{
  "model": "image classifier",
  "dataset": "telescope images of galaxies (Galaxy Zoo DECaLS)",
  "train_examples": 88335,
  "image_size": 32,
  "crop_scale_min": 0.7,
  "horizontal_flip": true,
  "translate": 0.12,
  "color_jitter": 0.2,
  "cutout": 0.25,
  "targets": ["shape"],
  "num_classes": 3,
  "arch": "resnet",
  "norm": "batchnorm",
  "hidden_act": "relu6",
  "depths": [4, 7, 4],
  "kernel_size": 3,
  "stem": "deep",
  "avg_pool_shortcut": true,
  "dropout": 0.1,
  "widths": [64, 128, 256],
  "mixing": "mixup",
  "label_smoothing": 0.2,
  "loss": "cross_entropy",
  "init": "orthogonal",
  "residual_init": "none",
  "optimizer": "soap",
  "beta2": 0.95,
  "learning_rate": 0.0047,
  "beta1": 0.9,
  "shampoo_beta": 0.95,
  "eps": 1e-08,
  "precondition_frequency": 20,
  "max_precond_dim": 512,
  "merge_dims": true,
  "one_sided": false,
  "adamw_lr_other_params": 0.00093,
  "max_grad_norm": 1.0,
  "ema_decay": 0.99,
  "max_steps": 40000,
  "batch_size": 256,
  "epochs": 115.9,
  "lr_schedule": "wsd",
  "decay_fraction": 0.2,
  "final_lr_fraction": 0.1,
  "warmup_steps": 800,
  "weight_decay": 0.0,
  "adamw_weight_decay_other_params": 0.05
}
Rows from block 4 of a small image classifier, named by matrix and row number. Rows with one number belong to one channel. Each number is 500 + 50 x the weight over its row's rms, rounded and kept within 0 to 999. All counts start at 0. Numbers have three digits each.
After each channel's rows are labels from the 100 images, of 14848, where the channel reaches its highest value: "strongest on" is what is common among them. Only what is clearly more common there than usual is listed. The data: telescope images of galaxies (Galaxy Zoo DECaLS). In brackets: how many of the 100.
# convs0: first 3x3 conv, stride 2 (model.blocks.4.convs.0.weight, 128x64x3x3, each kernel summed), inputs 0-63
# convs1: second 3x3 conv (model.blocks.4.convs.1.weight, 128x128x3x3, transposed, each kernel summed), outputs 0-63

convs0.117:508434555496505428468493492566497382639432513565503592507551480464474473550577419509507463443477428432527523606393520499476546499543487534468458571530454547477426510530466467531483506506520465
convs1.117:479480484469533477496486465439506488498472541550588491453487443486491507434497466534498474486424502541544537441497484604431438462493478427510423552528391523505553535529496531478321416538587398
strongest on: edge-on disk: no (75); spiral arms: yes (68)

convs0.9:502544463534552490451466453528452461590501474493482523461483460448519439506478591484510496409490439520577513565502449578507465476662486574480590486471458510527461529581571526485422588465572533
convs1.9:498489487568530535536508451522534530588525541537562450441482520492440450398460517458475497561478609425520529476503378512543577608562558494547601494465563529474607469507531531484487407552418472
strongest on: edge-on disk: no (77); spiral arms: yes (73)

convs0.35:441536527493444479469485469460565563547468524456545523596469560490508475464653487530452571568397518484503523467513507443480572492542513501510507516486442464512400452441579402462518457484600439
convs1.35:438465418501539489425443493581528515486533442622485470536498531473451411462442496473470525509453581530448503497544559492465483490554553420449505598489538475461428585495531454519483561424457533
strongest on: shape: featured or disk (79); edge-on disk: yes (36)

convs0.81:455526492528438446486621547469479545470456497618579518564537517415513491496507560518513457492561513555440461534460530486460509596511439422478550492347518422509490547543518509535451432477529448
convs1.81:559499529475529529527446485510517507558478442470455499551493450435484533490586465476561518532589539470513494465543426436451480454495494492445466461498445481564438555575512450423453523586575531
strongest on: shape: featured or disk (65); edge-on disk: yes (48)

convs0.86:544475527516509480569436488550581537457522518516438493439523612542466503570490507534469551463474417534451510504524452549451452458470576476527366422483433456455493473422561462382553478466467440
convs1.86:470483488428571462526482432425548472507491457498490569515440457529429491522517554512461552493528538536426560494475468519478487419506470563574502487510504521502516589520555505472560568474357581
strongest on: edge-on disk: no (72); spiral arms: yes (61)

convs0.48:427534460470464498550516511563517528555584496566457469514418545528540480499504606505440569477484534439390440491550520489458446598501455485436623512492532476610456481500569520515516497468574429
convs1.48:492506398435494592547519468499487431439483546486508481592501499544469399471432501484531573540535517564516521598515493488536461374494450428372459540551499544522525498417535396473532496529425594
strongest on: shape: featured or disk (65); edge-on disk: yes (52)

convs0.51:479473534477480597500515505530502626481562519485525518486462490506531468533555416501501457503682501470517532536461447621477468527503392551454530532496500436436564448450507514559566469476444467
convs1.51:456560414438492535536534516554484432555472368466454395457540504560455617467524396445513522602514546490584447509501479440498577460487492534510596466572558516476436492546554551455547468500546483
strongest on: roundness: in between (66)

convs0.120:478442540475494500551445500550478470500440555519507542467478534523540417439523541449473495560516420540519552554532515480540544423529615427524385449511508498591450554441471647453454431524504502
convs1.120:462515495576552515496559540596565447587497478443549511432514538529514454538489480410478460457574479452484551453402419527505478506503531566555512557591429495496568486464634506472562560508454454
strongest on: roundness: in between (60)

convs0.61:462636427516501483540499490445495510560550532629554475509438459448545523528485501422461549508455507535450463465503448409523496594466567506476422457511435524417528564468530445544532579424517487
convs1.61:473487539506482544583513555464575478505546482454452502427495491406485532480388506513453538552532483499499493509500384570517520512547446472388529485571502466601477468567505530406509360448416507
strongest on: shape: featured or disk (83); edge-on disk: yes (52)

convs0.98:410511498492463523386450512441441578543516576518473434435483501480490482536545475534469493572562516497503475535553538432497491586600531570615545438422527414455507434524520445555477444514455518
convs1.98:509426477560592481437530577495464555439468435571549475569546583479701496483505491431497435579532547482552463479581442554493480494486520517469523515522429508431372517479507489469501530503467491
strongest on: roundness: in between (81)

convs0.16:437544530423467516509541476558569625551509485521566549527515450462483579444446481528518545440595505514499627458461448507445511484526507530414467515410522419511541523507497511583467412490423470
convs1.16:581468371484531542475439561593567569601483491493506456434441471617391570411558596400479591504552641454498554446460471497511522441523477522486590526480555530489399576523500563519534505478499472
strongest on: edge-on disk: no (71); spiral arms: yes (62)